config.yaml
arch: "resnet"
model: "self-supervised image encoder"
dataset: "photos of arthropod specimens (BIOSCAN-5M)"
train_examples: 195000
image_size: 48
grayscale: true
crop_scale_min: 0.4
horizontal_flip: true
color_jitter: 0.4
method: "simclr"
norm: "batchnorm"
hidden_act: "silu"
padding_mode: "reflect"
depths: [4, 4, 4, 4]
kernel_size: 3
stem: "deep"
avg_pool_shortcut: true
widths: [64, 128, 256, 512]
projector_hidden: 512
projector_out: 256
projector_hidden_layers: 2
temperature: 0.3
init: "torch_default"
residual_init: "none"
optimizer: "adamw"
learning_rate: 0.0025
beta1: 0.9
beta2: 0.999
eps: 1e-06
max_steps: 14200
batch_size: 128
epochs: 9.3
lr_schedule: "cosine"
final_lr_fraction: 0
warmup_steps: 710
weight_decay: 0.06
Rows from block 13 of a small self-supervised image encoder, named by matrix and row number. Rows with one number belong to one channel. Each number is 500 + 50 x the weight over its row's rms, rounded and kept within 0 to 999. All counts start at 0. Numbers have three digits each.
After each channel's rows are labels from the 100 images, of 14976, where the channel reaches its highest value: "responds to" is what is common among them; "peak at" is the part of the image that holds the peak. Only what is clearly more common there than usual is listed. The data: photos of arthropod specimens (BIOSCAN-5M).
# convs0: first 3x3 conv (model.blocks.13.convs.0.weight, 512x512x3x3, each kernel summed), inputs 128-255
# convs1: second 3x3 conv (model.blocks.13.convs.1.weight, 512x512x3x3, transposed, each kernel summed), outputs 128-255

convs0.192:495503562573467574404500519471540550523453455449482468482440505475567471426436586510520452538522528352489512478486497452509497490504479478491495500564480445463453496386621554493482498461474521559498405543516530482467513479511534368666497507475541491528583488538494515577546485475470480390424502526450532607497485504483527570505512577503504471489537466505572571482447506497542470504426
convs1.192:510523526520491528407485508452515572432380470495533418463519583470547506433396580499417501639520592440539535481460509443468483510470473505482371489472438452529449478363555493458480516449424543544444415521496495459494531486529478390510449483480498493455528476537537580538553498452438445470405455479486488524445425497483455529474496508477453501464575543453589536495436538477544521455449
responds to: order Coleoptera
peak at: top right; top left

convs0.79:523462401579397528468462415489498494538554601541519451547467572474567436474448484474491510563435567448446459493530464425529489422477448476480525509547516572473459494424505546461472479490414558449495428510578483534601465561385585486545571512417512517521563454383470415499471433499568564507521507522516426628486527489417548512532491563491466481479484485399456504513469468509440490513456
convs1.79:618523454525461564474494484504539462511486482539514497491458473488581463510540432468480523642483531494565500480519501420547447500361517553484480523496490500533406519465504523486497529439430506464466439541526564529496492612529425504437582523464527555429460462519425638540525492546483527442528503593477467597499546508455527480542525540531383573500507474482527477520496471575445542477478
responds to: order Coleoptera
peak at: bottom right; top left

convs0.213:532443542559478497480448518477498524484502443440489467496442499503537478440464472511485472548541474351401538514471389455488532547524425481521531542528517394527550542397537546525510464501505506565488520609559512504503450466518538480646555575443511477607596513534461428563428488531483385481404559499467556558511539472472493457469532596481489398616505533512503549548402462523512416520435
convs1.213:533510563496476469479517454509614553501476460461473387482502508437550447403479508498520513568612509479608626505501454504473498510499550499506498559522452420460463547423497491453540467437482514561429517526501560488447449505540516440558552569484533477478585465597499648564417485436465447442396527475488519496534517457494476509477570513538431414577544485508501501501465460536482620509493
responds to: order Coleoptera; family Coccinellidae
peak at: bottom right

convs0.188:526483465532476506516438478508491507603559478469556477593540605471475456513505474416573443474502603488452445478607451490566491472482406541472469587524480653411484429482469431460469514449487643509488468476453464570543509609498666514451537495439485549503533498449507430517473445455524488418494456420520535494442444544444660441539524507519468454484423468470485514569478504546498534481465
convs1.188:537536457537431441546545548558477467571539554438443577557456476532547426556531450444537525472461438556526467553557540478565466535496527543560550490579452544540503444537440548405532556533444559576429459539558522544544463573539435566414554548526542522466463431519553487550564446529512546454551460453453431520541464548440551472547574551543457527556435526562563572535546446543448508575545
responds to: class Arachnida
peak at: bottom right; bottom left

convs0.499:544478456509485496616484451537485399504529538550489517511499531528516522529534408517493540491535421527400496576469419496508501541511518493534556518456547430575667532504429492520565442519558460474524624516561527530603409462457516609462579594447530479514521515531459481431377486537483511620480519529579475514543545445510470430458509476434503514572501553480411466502509461580417490518515
convs1.499:570509516453523562566513437539558533586465485548547498490494489496500477469487505510519549437569496437614518521493458485458502476506523464513527551489566476505503507442379405496584440499505452436568590526494529463504472476522510547489555566465515469519515452512510562377382512571433497481444469534563540532572562447488480534428511484494464428487487412452407428471468447562501575480451
responds to: order Coleoptera; family Coccinellidae
peak at: bottom right; top right

convs0.77:529476452526470484550453466495482512603571493469574481582522600472463436510494455434547444484498606500437447467600447486585493457475397544482484582509488667440507446487463465459463504466471630510480470476449457576550497594495659523456534496451486529505525486414498408507458417450534490446493478438518526494453475535449641404539508507518469457490394483473482513579483496532494536495464
convs1.77:550528449535440450557548544556479457592543543459457564540453463528559444555545424442528537484463439559540472544563542476554466528479519545548567500561469531532484462551451548437541554528446556564428467531557519539527472575544423560422550545529554533464460434516540502560550458547515553463555478476451428535556490554450537473544591543553439531567443520568563567532557447535447496577555
responds to: class Arachnida
peak at: bottom right; bottom left

convs0.465:528477478519528527519491501500515485568534474428549455598601607450479432516533458452575483458519611458447448499600476505578456509486445606486473590511488561415503440480458398442488512439503637523484469493418481588548504595493623515486553485481495577463564462440517462522509458436512497440504456429501594483490443544473637433538526487496468473502441475483497540589469569555491550469494
convs1.465:510515430541450459570510544561467460568550544406443552554476490537530454552542442439573550481451475563525454531565526469559466544476495533544528479553436544553516421544444505390549539542434567611454450536547559529537453565525479550438534534520559496486456441518619456565568437506524522451523411407435448513543389553445536468563543533550477517554446547551560556514534459528439483540534
responds to: order Hymenoptera
peak at: bottom right

convs0.172:536485461533523500520464481519505515599545473454556465587557613460476450513542466421569448458519621476456447485601464504567483492487418549496473575519475627418498435495457419456471521442517662518487480479447465585548509602492668517457549495460480555507541482446519442506484423448506487400495447427512543495450444544466649436533525511488474465479414476487478529553473510564491541483497
convs1.172:531528452540436440547542562554468472568540560439436567550472485547539445562548465427549536470470439551523465561563543477568470537494534543555541491575448541546512445537429542392536548545439566580447461537556525552540457547532454559420539551525542511455461438522565480554564443533510545453550442436448444519532438557442547467547578543539462532567440527561566564524538437548453505569550
responds to: class Arachnida
peak at: bottom right; bottom left

convs0.457:464481522580477603424542502420582522490486515467466527505485535499571492485446475556499509534517520425430456535509472428509465487454523481437434524482551529484480520357574538495502439492409474512517479564497541438539427520491518410640484486496577525428559483447550531504505538497399495536407512556488573570534465452482503551529531531595536480506558424441492492558499595452471548414412
convs1.457:464448456520487517501488433463506495517506456442520464496493504454577510417399470549482484625345576478620485440508468490503463510365466554501330453437497534486380493412544484464490427467410465466463413532502584427487437573464514470512483517474500460431511473538567550489457508516375442448369545526456450482447463443508500491443472509513465465450576553467490481492493525478471445386450
responds to: order Coleoptera
peak at: bottom right

convs0.231:511448517465499514468530563561503518500407369507442389464519422499459513565466621504534502528501579445595569447514577504479528550541470565513482512523477425495480533463535420532518567532501517561544420581401553507419552432383460440598448530567514440429461525560541498450658511539429422456531490498481540541479516553522468487457464437534536459402490487516528518446442484519555436475482
convs1.231:473516494505506576460498543539509550533403495470489466507576679477460484518392599504588438499433612473388529532503417497471552475593509444474419518527498446468546467412453363452458492521521531544503445498418482445511515475477526466556477491486565422507553547457560460380561479402381458540472464425543572477560448502489498549441476448498465397415525479438411483467419509501514531446468
responds to: order Coleoptera
peak at: bottom right; bottom left

convs0.342:558453454520517457497467481521456448550528466424550434602577554441464439499532439430550458457514589488442485483586445514559481505499416569521527571537448607444497449522447405450490528453487623529469449464478469566528505610457601543437569495470452532557567463468518452512482402425590512422536476427484530460479465519480608410534512549469481420508423511488495551537463470578498508521511
convs1.342:540491443517466451556539539559463447513549534473467537552484509534506445579571497423545577487525485568513481555556541467546473519510534503532557494599450562523495476516403503398570560525460599592466495520542491552538455545532489546450548521536533504465474432500560506552539447540530526451556452406471450522532467552456534449620561559550455501567435448516575526522520419570478517574555
responds to: order Hymenoptera; family Trichogrammatidae
peak at: middle right; middle left

convs0.446:486452530485509512495510509519509492405409465544417483435446429539517556519506535571490569548492498508503551506433523480429493556536570483527495434487509387560538539476547489573551498542515401484531481564468548446467492375399357464543469577547573444440464545594529563456531553578429469570487519551487512550545509498532379529426479462524560488480554501498496468453489493478502426469475
convs1.446:461433509434509533434492442497546583508393455474536430488530501443441504467430515510533428516473548434502539474482417542486536477525436474461439551505518391423541496418513446475421447440547464485492524448433442440464542514443521475517501466426537409551570517379464438442461494415394464498429484494523536439521490455498504542396506422398474419463517484431449459463404506495524533453457
responds to: order Coleoptera
peak at: bottom left; bottom right

convs0.34:537430451531549513559472476527538516558547526499524460568540601445523415553581448448547499487532611478420453547551410499554454520487457536521483561485520582512607452500420397441509471437569596479476560518509499584598459579405634560463582559458503531490547438445534429411459435464482501529502478478567528522508490517454586440498522470459467533510418496441344470563499491557397554477525
convs1.34:558504481531470487589516519559487493611554534443494539530476492551545444562601459448572544493526482524562504531557509448536473538440531553566547524540471567520491460543389475424545509516466517501469461539524550539516457528537497590418559590502549505440458443552580541492498460585512561440534418508468489554568462520439538475513550531543463514550462457527490545501536382551430478537543
responds to: class Arachnida
peak at: bottom right; bottom left

convs0.414:518480455544492467538450455508490512587572512478557479576524614459488442510534448422567451479523603503432445494592431491563471470466417529484483556525463684437504429490451443441457499435506624498471499460482452565557485612499640538451553511432477543521536469411511431508450437443549507430496457428526519491460459529444627440538538515512462462508418485471450516543495489542459542484483
convs1.414:547540458538440455552538544550472458568546535465441561546450473541559440572567417435533541472472431555539458544569531470576467534453527559563558499551460570545490456548439543420529549545442543557432473539570526553534460578542442566421551547519526523455456433528528501557532455553517547466550468476453431539532475550445549478551572547546448545568430514556568563537540440544455486570561
responds to: order Hymenoptera
peak at: bottom right; bottom left

convs0.278:518480399507505582519509469536484433543478540541521419562588569451493451522523521453558536466479551520505455514555493513577486473493512590502492530494531570434512451515421408450492526422469585482504475450449481562563515569351557548420547466498500531413530440385521452428540447470548605525602457486569479541516463500481585486545475478436489581432458490437448486540492515536444574479537
convs1.278:531489448514490581561497493559473415572513525431461497522499561525487426598592557418571561471532549544492472513551549465545448526462483517521497503555418550529527436506364498401541549543423551512512470519504525538525472516588532569455514451570545517459456436541602457465588451554508534476589417495457504556562418551478535510618556535520529584487467446481513544484516484543418460497544
responds to: order Hymenoptera
peak at: top right

convs0.305:545479514594444534420458482467505497475434516523461454484388516493582464423431507502464470571524478391477533487446444444491526479520468463538525530528533408495436537428563615499448486488450494490500427602578494459541475470488594416607532518451524464549559474474476449519446486522491483486458528538477445642491550444461475532484481585457510480512540503459499511511437436489485446528452
convs1.305:540486526463478544407507443489596578456444442551553468457520457401561502446417538496481483661682518491590578467490454492465479484476513489471460554484500410476412607424550546510534480400456449473486529512478490442444488461548464435520499496439483482481524487532432684534448507478438468462432506582489511552469536466538456448442532501503422446497622464512513476499453479509501620455461
responds to: order Coleoptera; family Coccinellidae; family Throscidae
peak at: bottom right; bottom left

convs0.503:494494529486496532564534463489508430508416431522437494457523471550501575490487484551522580533538520520480500512474499508483516539517558571503435515385561347536596538443484465560584430540468427494545530570440546465480424405447433502535453545542588451400480534561492561436428566560371411599432506518526538568554511437561464470468469444480545487479543520504445476513485549470463459396499
convs1.503:500444471454471548486477433534526521608425442462535444503517484476462516420407501523577432486447531435543538482484443562465566463526462491472471542503548376432549456434500436460441463459508496489551532493435495443474551502435506514537517481430589417592550513411499399426466489451408463460438490468526540466591484467505507560369487437377487394461511531419423464450445498495525526483430
responds to: order Coleoptera
peak at: bottom right; top right

convs0.109:562473495482475496484487528575439498482377422530433411459483402514448538555486553536500500530464513488559570434459540488443523551532513548524509490511514437522502536503523482552537539555514488509514444578471541520458524397373460483533464559558518403489407523564520507440550518545477446557538513537504475555488533541528453491404432469521550483417517505506512472441450393550530395500481
convs1.109:469491521468520534441524484519552602534376487508523455474563575457457495498393572505557457516571575456439556532483420523474535471600517443467449560487513413438534544394479416491451461468557492476520532484394455433466545490486515453544480479448544427517571528412491491413465486446413468506474474461545548477554505477493468549378487444480459392446504436431432502464419498511537618449494
responds to: order Coleoptera
peak at: bottom right; bottom left

convs0.304:504475516474502456570494491517478460419441474536448503449455415558481582530529490554487540539495425553485531489450488506426506555525567491510504468460532398564564557506504507583548475551535394463520515563493531469473471391437384520497492586530550415474454544600491569459459563578459448592486533557498488492527537476549403491421473480520558472502546530519477442454486413504488416484514
convs1.304:474449522432495507457499461508561575523388464484536431488521460477450499480425498515535451475476502435517528486489434547487563470533467482450473547499538393423547510404503451490441442456556468477522563463434456446464554509431498492524505470414524417558575517380454434437451510436407470495432501488538541447533525471489495551382496447396470395459487464411447472465402503504548537469453
responds to: order Coleoptera
peak at: bottom left; bottom right

convs0.85:538442472527526519540470495499505495576552476442550451577577608456488443529542455433566474477513623461429442495578440502564464503483433584484473589513496572420538436491450416445494506441521627524484488500455485600562486594469623526482555520473494550501559469456508445519477460448526475454493465440516576480475460539470622419538529496499480462514419481490468528579453547556480538480478
convs1.85:525496457528427441569531533560479480581541545411452554553483485536538431542545433436560540484483451555561481541574527473547471531506514538543558496565442533533504437534417510387545532528441563577458459529537548532526452559523460559425541560503557503461465430526578490565539439518519543417532436425442464517551428549429535460540568527549454500574436510546551550518543433535418497561539
responds to: class Arachnida
peak at: bottom right

convs0.511:493494480590432590430525431439583492489518574525482536523457562508580477459433444543474501550488517416428462548519463390520487445456505455449474516498573558490480538344570574493486437504386488459508492554554509465588394541512559471620521493422580531464555483382518478494453541532455535554454528556518478586535523440427513568545521545550492501525575458406462488546512563470426539446411
convs1.511:514477451514496559491485412454520490502514456499536477474480475470609495423452420528468500626374566475623480430515465448503441503324479548477380459453518531514356543429526514489490439471413449435491436526541554460488426593490460465478512521467468485444483475545509555503441515550400456446399562577476450512422530435504499486453474530533433509458587530468479461495486508493437451406462
responds to: order Coleoptera
peak at: bottom right; top right

convs0.372:541511462503493528520493456553477500532464508576433459513486530513488524534517458513526533498551536524479524527504484516483517519528534489534502517449552474552590518506418474525530452518544534436506580549518539521560464437417570554399540571489532406480448506481531480367451477554421503574491507538595436577503553493512503494391449437444513587451479525457421414468514386582442520488534
convs1.372:549506574473520565504502468544580563607456520540560505446489543506487495499486575498590498434650537423533564542465486487444505505509524481497515568472512450499522530465443447479529484506531492442601527566456517460528541450534588498518492539496586459553496456523557513406448495598433502509475424565544555572608553482494468531408529465529534484426487392481475537460487425537533541493468
responds to: order Coleoptera
peak at: middle right; middle left

convs0.170:509504516553477575429500501466559501426345457559406467427426475531557543456470565554465543560526517428524545516447522487443506523525562435537475468524521332528475531462600586530512501533464469475540477608498551439466496434466468408593473551528529448462516518538510546484527522595412468485480515551492510586528518472512428566430472540444573484462551481465520481485460470486499453477476
convs1.170:471445512441549539393485410490589588479439446487546449481523529386488533432426535528497430607587567491530579453444420563471499497531468479482431563503521383446489540431534475474410445407507479473441522453449450424456512503486518457478491459414523429525561495443466562472436508426386469519426495518513518466483476431532484488402531456447433425463611498496468489469403495479490555448516
responds to: order Coleoptera
peak at: bottom right; bottom left

convs0.250:533456434557467469525424446510490535563584520467586447592506611466510417482500441425543459500487617426402471476571402458556475465484398511500514549564470629462490476476471466455460496453485624497462463500531454572557493614453649511495571537436483535582567482439506387522456417464555474437486488452513492520441490528406608436528521555497463421532405495463463526536447453548475501528465
convs1.250:598524480542455462516545540533506482537531528491476539533472473512581425549562435439521527520493449532526510541553532448577448512446538539530550518557454533527437499530459539440517552473452544532422469544547520569521459586520448536436556563509543551454479437507493593563527455555521547428542489500463432559524525542443533464547578535549382530571440481561557533543540436573453531558532
responds to: order Hymenoptera; class Arachnida
peak at: bottom right; bottom left

convs0.154:569463495487486510433496533548485512466392409515430421459476421502474522536474580533492511541476556445557567458466540477443505554536516537545507477545497423509499526486557490534532545533511515518520440574472556512448531397385467441579466551544526413493454510551528502469586506544474446505537512525485500564497519539504439517405472494480549463449517499495532520436436397551534391498478
convs1.154:454495519467531537422518482502559598497378480521504465476572607422453491495426588506541444538594604469438571531479416513476501469599499442479418560495503414433528525400490422476459464449539502487486523462400446433452534503500533434532472472450537430510572513402493521426481488400396454518455474450534544471536478471504479535410503444486451416447527444429433493473415500512515623442512
responds to: order Coleoptera
peak at: bottom right; bottom left

convs0.136:487449532472516509518506507499535486410444465541407480453462425556539570522524519570486602541518477546487542501444516472429474551532598479524506442471512397543536542452526504556545487544506389463526475556468548459448475416426344462500478583545584460437484530605511607477511581595468469537491515549504516516563526495552393517453490461533536501493564492498494458448479472489488433481495
convs1.136:464427505434500519439477449493554556503405453465566432496521479454448502474445485511523417496470530440488524456477426536476541475500436479449448537508516396435528472413516441452420445457527463468501517457433435436467547523427512470513503460401527405551552504371466424441465500437405460484436480498516524455515486453491500526400497443397481421464517485425445446459406508483517495459456
responds to: order Coleoptera
peak at: bottom left; bottom right

convs0.151:472487511576484615444556504432598538481509540482464541525508560504580497498463452554512520529511543437427447552529462436515448486463547485432437525467571534504511515364557518483508422491414481494515509572509538438551399542483526428636490504502585542418552481436568535480492527510367502562415514561502575580557482451490512558527533516569531504516555416436468492564511574465440563405432
convs1.151:484458452521501532516484438467512498528516462448514472502478500469584498428431432551496486572350586484617477429515468489483447515335484543502347460441505548494371490427530461460492417473426467431459416544509594430499417571455523472511490525483510464438501467524593541470441506524382448450384534550457435490451452418489497497442457508513457487456559558465464465487504508487437424365465
responds to: order Coleoptera
peak at: bottom right; top right

convs0.324:481521514523487527456509493498559536499427446536411473470478463560526591511510521570530548534520591499527534513507522504466497524524609483509434490474518372562548524442557500561548454535467496457543549578477563453477475448436479429595478579550549440419480551538541578434514530601312438508444509532526537554542514497556475523380484462489587515429521482479476477475486463502475482402507
convs1.324:490475510467503528407472455512569564548414458455523435497514565463471527448412543543561402519484551431465557488467402552469539497531472492480467588511530361447539479449505435450387458417527502468494520494446466453478539514449532462515503502422578411579558508415491436446473497454404451538419459490519537468552457458495505547366490440442490422461557526470442481459441496503518520477477
responds to: order Coleoptera
peak at: bottom right; bottom left

convs0.91:510454536467498534451528539534499500460364421528417442438482401525480552537461579553499539536486554470546571478452543481438501568523542531515485468505503379524517539469536449566544530546500461521545443585425565483449508397365392454594448568565541410434460523594529532439572555555422455557520505540484524561523510529555412512426464449508552468430553495506510493433456496494527421465471
convs1.91:466475491476506564434501465510534568518396476477525434488547595448451502487413531508554441529469573456442536512483397526490552467563481450471436549510508384424561482417498407471417453461541500508498500457407454437477526512464520472529497471443557411557568533386481440410481491400392471507449469451533557468558462452490499557407500435443462424446511495419398471457414506498525542449479
responds to: order Coleoptera
peak at: bottom right

convs0.302:550473434519475486578442489523481552589494424438532421513502539449501430483480512424561438497466563371515471432560490469545499472506401555501465538569478452419453445466503457441453540446500586531481426530482475556480534522414636453525500478448478497533510459441500378544536394444487413381474459478479472559431461561438598450508477527458454450434379445477522540527424455539519441501485
convs1.302:540579513560480432494541603546479492560527583507425561507478522528553478528531589466558498535540466567487515563502562496541457518519575531512506477551463416537511514543503580468510569482490568579458461529540535540554531525557466524480539560595593551465478497567518554572617479532532529505560486492484481551549477556500539485528544532529428549550504536578581569538577473548502612551534
responds to: order Hymenoptera
peak at: middle left; middle right

convs0.320:550444489594441491459436497486450510487493509485499443490411503495552462440443475488447451576471470397444542473454405444486529493531440471527532541541527442518454548453531593501464477517453494501492433597589488486539471475452576441621542549464490453574543485494468431525443481507512439516445550548471455626455553473459470470454479609494508417535501526474487511514414369497493385546454
convs1.320:563502541494477491423533463506575562476454464576548470467511464416563485456423546466491494633677482490572574479486473489468477470489540486479511560499505406460432627439509534539532503429483482475472529523485494481452498468540468442536534509466507499474527496525432737531434501473484472450467541575498509578514569480540468444433532521546420422505544425525516466523474458535528666505452
responds to: order Coleoptera; family Coccinellidae
peak at: bottom right; bottom left

convs0.194:476495534486493548530527464485538445482414453542426504447509458550513574494495498563523594541536521530480508538460489506483501539524574550509440509403547354551588548435499488576563437541477418468549531576453533427482433409466414479519456560527590452376500535559511556439442575577368449594434517535525522549563514434562445498471476454477562495486570500496458473511480530478455487395502
convs1.194:487433474449497547478475424513536529580423443461543449506524486460460511438440487522568421485441529414531528454473446545457551476508434489465462550510539387423552448435517454461444456453506494474545525476441487426478526516440517495526512481425569421608544493393490413427453488466377453471413490482525537464571486457515502543404497434381499426468536520440445467465442492495514512474445
responds to: order Coleoptera
peak at: bottom right; bottom left

convs0.206:545477439514535511522470491551545551604499470485539423557545596442527424518519540440569467460500632452528457479587508501552467481497464554498477562522464557428455442490482402438463541406515638495481450503460473573522554575408651471439537490480495543459519451424537438467572415453480496393518432473493496545469452564444618507526494485431452541396415465471480514512463481564499532470532
convs1.206:528559457566503478522518596545466452588520584452420548528469515549531470590602542473595518497515518537457462559525550485558424539496561550521475484556439511560516453556411530427501567524442570550460463565550536550556509537581482540444507525575582537458466449536605486527628455552492535502569429462459477544512410580460548487530539539529453576513488535546563579536525448568458522525544
responds to: order Hymenoptera
peak at: bottom right; bottom left

convs0.458:531444530559519502500462495476525517491577495421514511535483549474548467467523382504498494488570497384333504575502368459514464555507453478536533533526505433539636514446486495495537455479561532523486618549564516539566425536541542540600593584437514533598621488521476441544412485488477440509374534492493565508553503491471511438501566565461471431677489537502476552550456528552465502524453
convs1.458:543523516503484482582516458491561535490510469440450436523494484500547459478596382513497560492515499503606550513529444453504489559444542529549512499513482518533491474450438421424558431493491508550458539523530612522464378564479493529533582610453508456451560427603566592511388472484456470425398492426491480467508464428444498524523536547585423429598497505520451489484500449550418532490528
responds to: order Coleoptera
peak at: bottom right

convs0.69:509458466555511551509499455467577547529574572479508511568513609459569439534533410506524520495507573456388413546565429455550398482427504501457471535512530566501555469436468448427501448440511575454495542531525507545616432595447587518554586548452534573481586441402524469483459472482458520531478488512537535554533472503447572498534549508502477512560484440410408497571512551533384565454461
convs1.69:533509441547472514563490500496510469561561503428472526528457493510587436521595350498522512510374496502565461491565476448556431536344482570549464476480469553532434434522473466416496469492433485491430439555538612521503417614488471540447542566485520505431469435519551535532486465547482517443473472519449423521491431479441538493524500538535424538544504544504475524514543475537381425455527
responds to: order Hymenoptera
peak at: bottom right; bottom left

convs0.262:529473429530525475560456470532509556580551502478566450564533625441501430518543460439562468481514627459438462491582449489570471484490417541504487562517469618460533442515451429446477500444533628501481497492492467594559499601422664537432565524453490535527533464439527417474468381458526473455490467458539499505458475537463623419518511500467462491487388478475443496558469472565460531509502
convs1.262:551523482538467452541535556544471482594538550470470569534468485549542439569581474432554522495504451544523489555543545453554452522470552544539554514549456547524482476551397536415530547520457534526454469547554508547539472544543469554418544568530549532437477448534537536530534437577514557461565447489464455548543482542429535462523579535537437525558431482559540560525550417554450504563543
responds to: class Arachnida
peak at: bottom right; bottom left

convs0.10:528424495517537523600505541516513528537490400404496458520562541459479436546481438484558476505534568407422452498545437484552485548508419588503474601495530394490618492468497439472509499496550569560496516610457525555515482485434572544634505545492509481486534483488516400509494468483421398501451509483495620509497486543466572404493528456507453450549458488504467546580437550534477494479463
convs1.10:524511513498426434608508528590513517626512533412479520507479466522524469483464489479596494502507490541599532525505523470478508544552544510530542449546479461534522449495469454412601502521485526593465460531501613517500477471505483560507543585508609508447523466661648507576504449453511530457485444433481554492607450524464483454472549495580455469574486503539508523491562444503442525547503
responds to: class Arachnida; order Trombidiformes
peak at: top left; top right

convs0.72:531451439559468488504441468477489490585578509431557462587527589464504432502507437447544447493494600451395458479576427468544467461460414533483492568552481651455495464451476450447479497448469619499470471485501462569562476615485648503505558514438488542528574478413515427516468455455538480434490492436496523502467495516432630446540521546522463423524443486466467516550457480546465521494452
convs1.72:563529448559429458545535537560503469559559520465463546542453474511572430549559401470534532518456455550544483519563528467558468539447514567540563505566463535520459471548465518405523530499449560573446462548556548557516449606517448549453572561511557507474469426501528548581556470540516551445530491475461426539540492533433556471581556574583422537539469510556564544532560455565455501551541
responds to: order Hymenoptera; class Arachnida
peak at: bottom right

convs0.67:551428472516550500571468508515495490555545468450561456577583583442465427548558427438554479468532602467410443516566418496557476533498416585509504584507507544457577442515438422457508511458545593537489516502464497603551492577449596561481560537473477545528552462484513434489467442453526475492498475433528577466484474541472589379526526488489473466535419502494447521585460534562466522507487
convs1.67:535480473524420449593533526569476487575548542422480546543498488539521426557552466425574543488519451560567502543553525456530482519525525534546571503561469540522517452520387477381575532528463552569479480522520530532526438527512468570415546567491538502448477432551574489547501432531521545410532417412472491518556441533435535447534563520551457468574417463528523534514530412537418509576538
responds to: class Arachnida
peak at: bottom right

convs0.258:557441443567450474548433440495501518537582555519542495544469577483540446488498350469484507512498520456377478551506372438533486495499442470514536549514555516543607504475459525481516454506507541460498564546604486562622416526446607556515603572392520518594578467455472385482390433491501468583458540503538455542522545483434538420482512547471460482596447537457417490555470450549443483536458
convs1.258:620529517508484496551511501516547505581537498515515496511462452489581459493554409496520553514506461481570561497519458442514472476406553511537574609508525512474406568517390472521543475467481489466466485557540543521479418555523492538448593606479537526456486469523478674501421511598499525452451510547511467570554595473482509455486557536565393482552471441538439459523533417570447538518489
responds to: order Coleoptera; family Coccinellidae
peak at: bottom right