config = dict(
    model='self-supervised image encoder',
    dataset='photos of arthropod specimens (BIOSCAN-5M)',
    train_examples=195000,
    image_size=48,
    grayscale=True,
    crop_scale_min=0.4,
    horizontal_flip=True,
    color_jitter=0.4,
    method='simclr',
    arch='resnet',
    norm='batchnorm',
    hidden_act='silu',
    padding_mode='reflect',
    depths=[4, 4, 4, 4],
    kernel_size=3,
    stem='deep',
    avg_pool_shortcut=True,
    widths=[64, 128, 256, 512],
    projector_hidden=512,
    projector_out=256,
    projector_hidden_layers=2,
    temperature=0.3,
    init='torch_default',
    residual_init='none',
    optimizer='adamw',
    learning_rate=0.0025,
    beta1=0.9,
    beta2=0.999,
    eps=1e-06,
    max_steps=14200,
    batch_size=128,
    epochs=9.3,
    lr_schedule='cosine',
    final_lr_fraction=0,
    warmup_steps=710,
    weight_decay=0.06,
)
Rows from block 9 of a small self-supervised image encoder, named by matrix and row number. Rows with one number belong to one channel. Each number is 128 + 32 x the weight over its row's rms, rounded and kept within 0 to 255. All counts start at 0. Numbers have three digits each. After the name is the row's rms in percent of the matrix's.
After each channel's rows are labels from the 100 images, of 14976, where the channel reaches its highest value: "top examples" is what is common among them. Only what is clearly more common there than usual is listed. The data: photos of arthropod specimens (BIOSCAN-5M). In brackets: how many of the 100, against the usual share in percent.
# convs0: first 3x3 conv (model.blocks.9.convs.0.weight, 256x256x3x3, each kernel summed), inputs 0-85
# convs1: second 3x3 conv (model.blocks.9.convs.1.weight, 256x256x3x3, transposed, each kernel summed), outputs 0-85

convs0.252 093:127172135116061143116068105148095052204094149161110159138117091076145141107052094146075125126140131153133118080121146111141115131105108136153062105074098175173073104119097083045087112122181123074079098174098099145159058130122108173083129161166113161084098154
convs1.252 073:138079139109172244132133192102112160127063153186096188165154113058142137147110141160112153171175160110107145104154148096155092082081103144152112141126128169170136127168100134133157135145170181163142117186119118153175134125131154138139131101162137168225112180
top examples: order Coleoptera (48 vs 16.8)

convs0.244 171:118068130168122104141121143182126145070105052095033108071151161128174121185084136137144106128128135128110125121129150110122119079110121129119134090152155112199139119099147135132088114149137120139112145107072127187186103053154177142161105091102127094090089136
convs1.244 183:125117121145103151158105089105122095047084120146012133176120153132154133111180133095131092085100081129103146099132127109119136154103138083121098195127118103180139125128147115079094102129087123154108093111138121154102143078155091117116130091104103132165108098
top examples: order Coleoptera (40 vs 16.8)

convs0.39 123:049138122070102214121089091111133095089111083097115155092120162057169102172075057121116109119166141087073115098126112105093069148070148072082118112112122124148112123107121113085099106108137114063114109069075123158131116137124077106113134133135094122140132109
convs1.39 111:123134143096135192120144146139087167126176085122092095201128167096204134111124142126142128127144160188122153121167144134145156112105141109133161100161132139090115130157095144116097142123128161118180121118114135100146133103138189144095138101172158084207142138
top examples: order Coleoptera (90 vs 16.8); family Throscidae (34 vs 0.8)

convs0.109 089:099163153122020155106099094122134016167102122136106207167157072087140143125050087156108138130134092113111146122066145107131096115127141139118123102099117168153080121101158104137095147127127147089114099161152077163097097141188114100157129124153088149120046084
convs1.109 076:129118174132126168114106160063135137105114144170150122142146138086191087100089126138129154184183127090081110109144168106127060074086130104127094161108157117151121126149126130110167168149106152149115144140111116129195168146166102115151126074171097145185097109
top examples: order Coleoptera (74 vs 16.8)

convs0.114 079:080091094115127123142144072000140114038090109103121106146137112128119067121183132104170126114146120127138159122060116109124105112106163149075120084134134170129153135029131142140156129130099068130120114110115146183101149146145052170119157112111186176101164019
convs1.114 074:081155122099093106188136135125114153155088137076128078120110100164134119137087171087142094127113114164130130125126089115146118100139174125129122161131108110118140167134174135137169103153097114141109168023154139156115191137114059120139192097076125175117102098
top examples: order Coleoptera (65 vs 16.8)

convs0.16 086:085145124138097242133088108162139119172110136126175026153101134017123093104098072119114125100110151106092128122175111124111102088059112108112106145139110151127109121110155080135148101094132120092099128102138140122124242129129083116086131120123114091197129139
convs1.16 087:089163097069080197056108147105115136164108099104102125210105071065143136137148063098121097102119106141120098139128093137115139130068102105110111075150098110144134127135170102149102142109133120072126090083182134120098043133120137161143073134107141031119138111
top examples: order Hymenoptera (52 vs 20.5)

convs0.18 119:110172120027131228131129154163168104111135094129023109088128169128249117171170149131121107165103140132110130105176131128113122120127156069121107152133115154180133141067177129070083108117171113116123147107087105182170155133129164161111134131144079092054109167
convs1.18 095:084144105114119215117123135139138137122140064123046136206132103115157151088174113104122125125092128202127119119117127123160131134095103105179123080133132125094134124172087134082112123102137138111129115115084117135130139103122184102097077115126121063230105144
top examples: order Coleoptera (52 vs 16.8)

convs0.143 068:076102083041127130129147140087041136081105163106146057133170154122114109079133114112147144160172129116152176109120102124092087099106149123082120087139127140123129133169148133096153102112126080127174133127087138088099124139129095133090138117102144153158105113
convs1.143 069:076133168122146067138129107116152128158088153131134134088106090151141137138144151124149136155129155130154129126112133149177134152128154134096079103106110170128119146147183145153149136143145104105136181118130142100162090140121068188142132091105160117068137124
top examples: order Coleoptera (49 vs 16.8)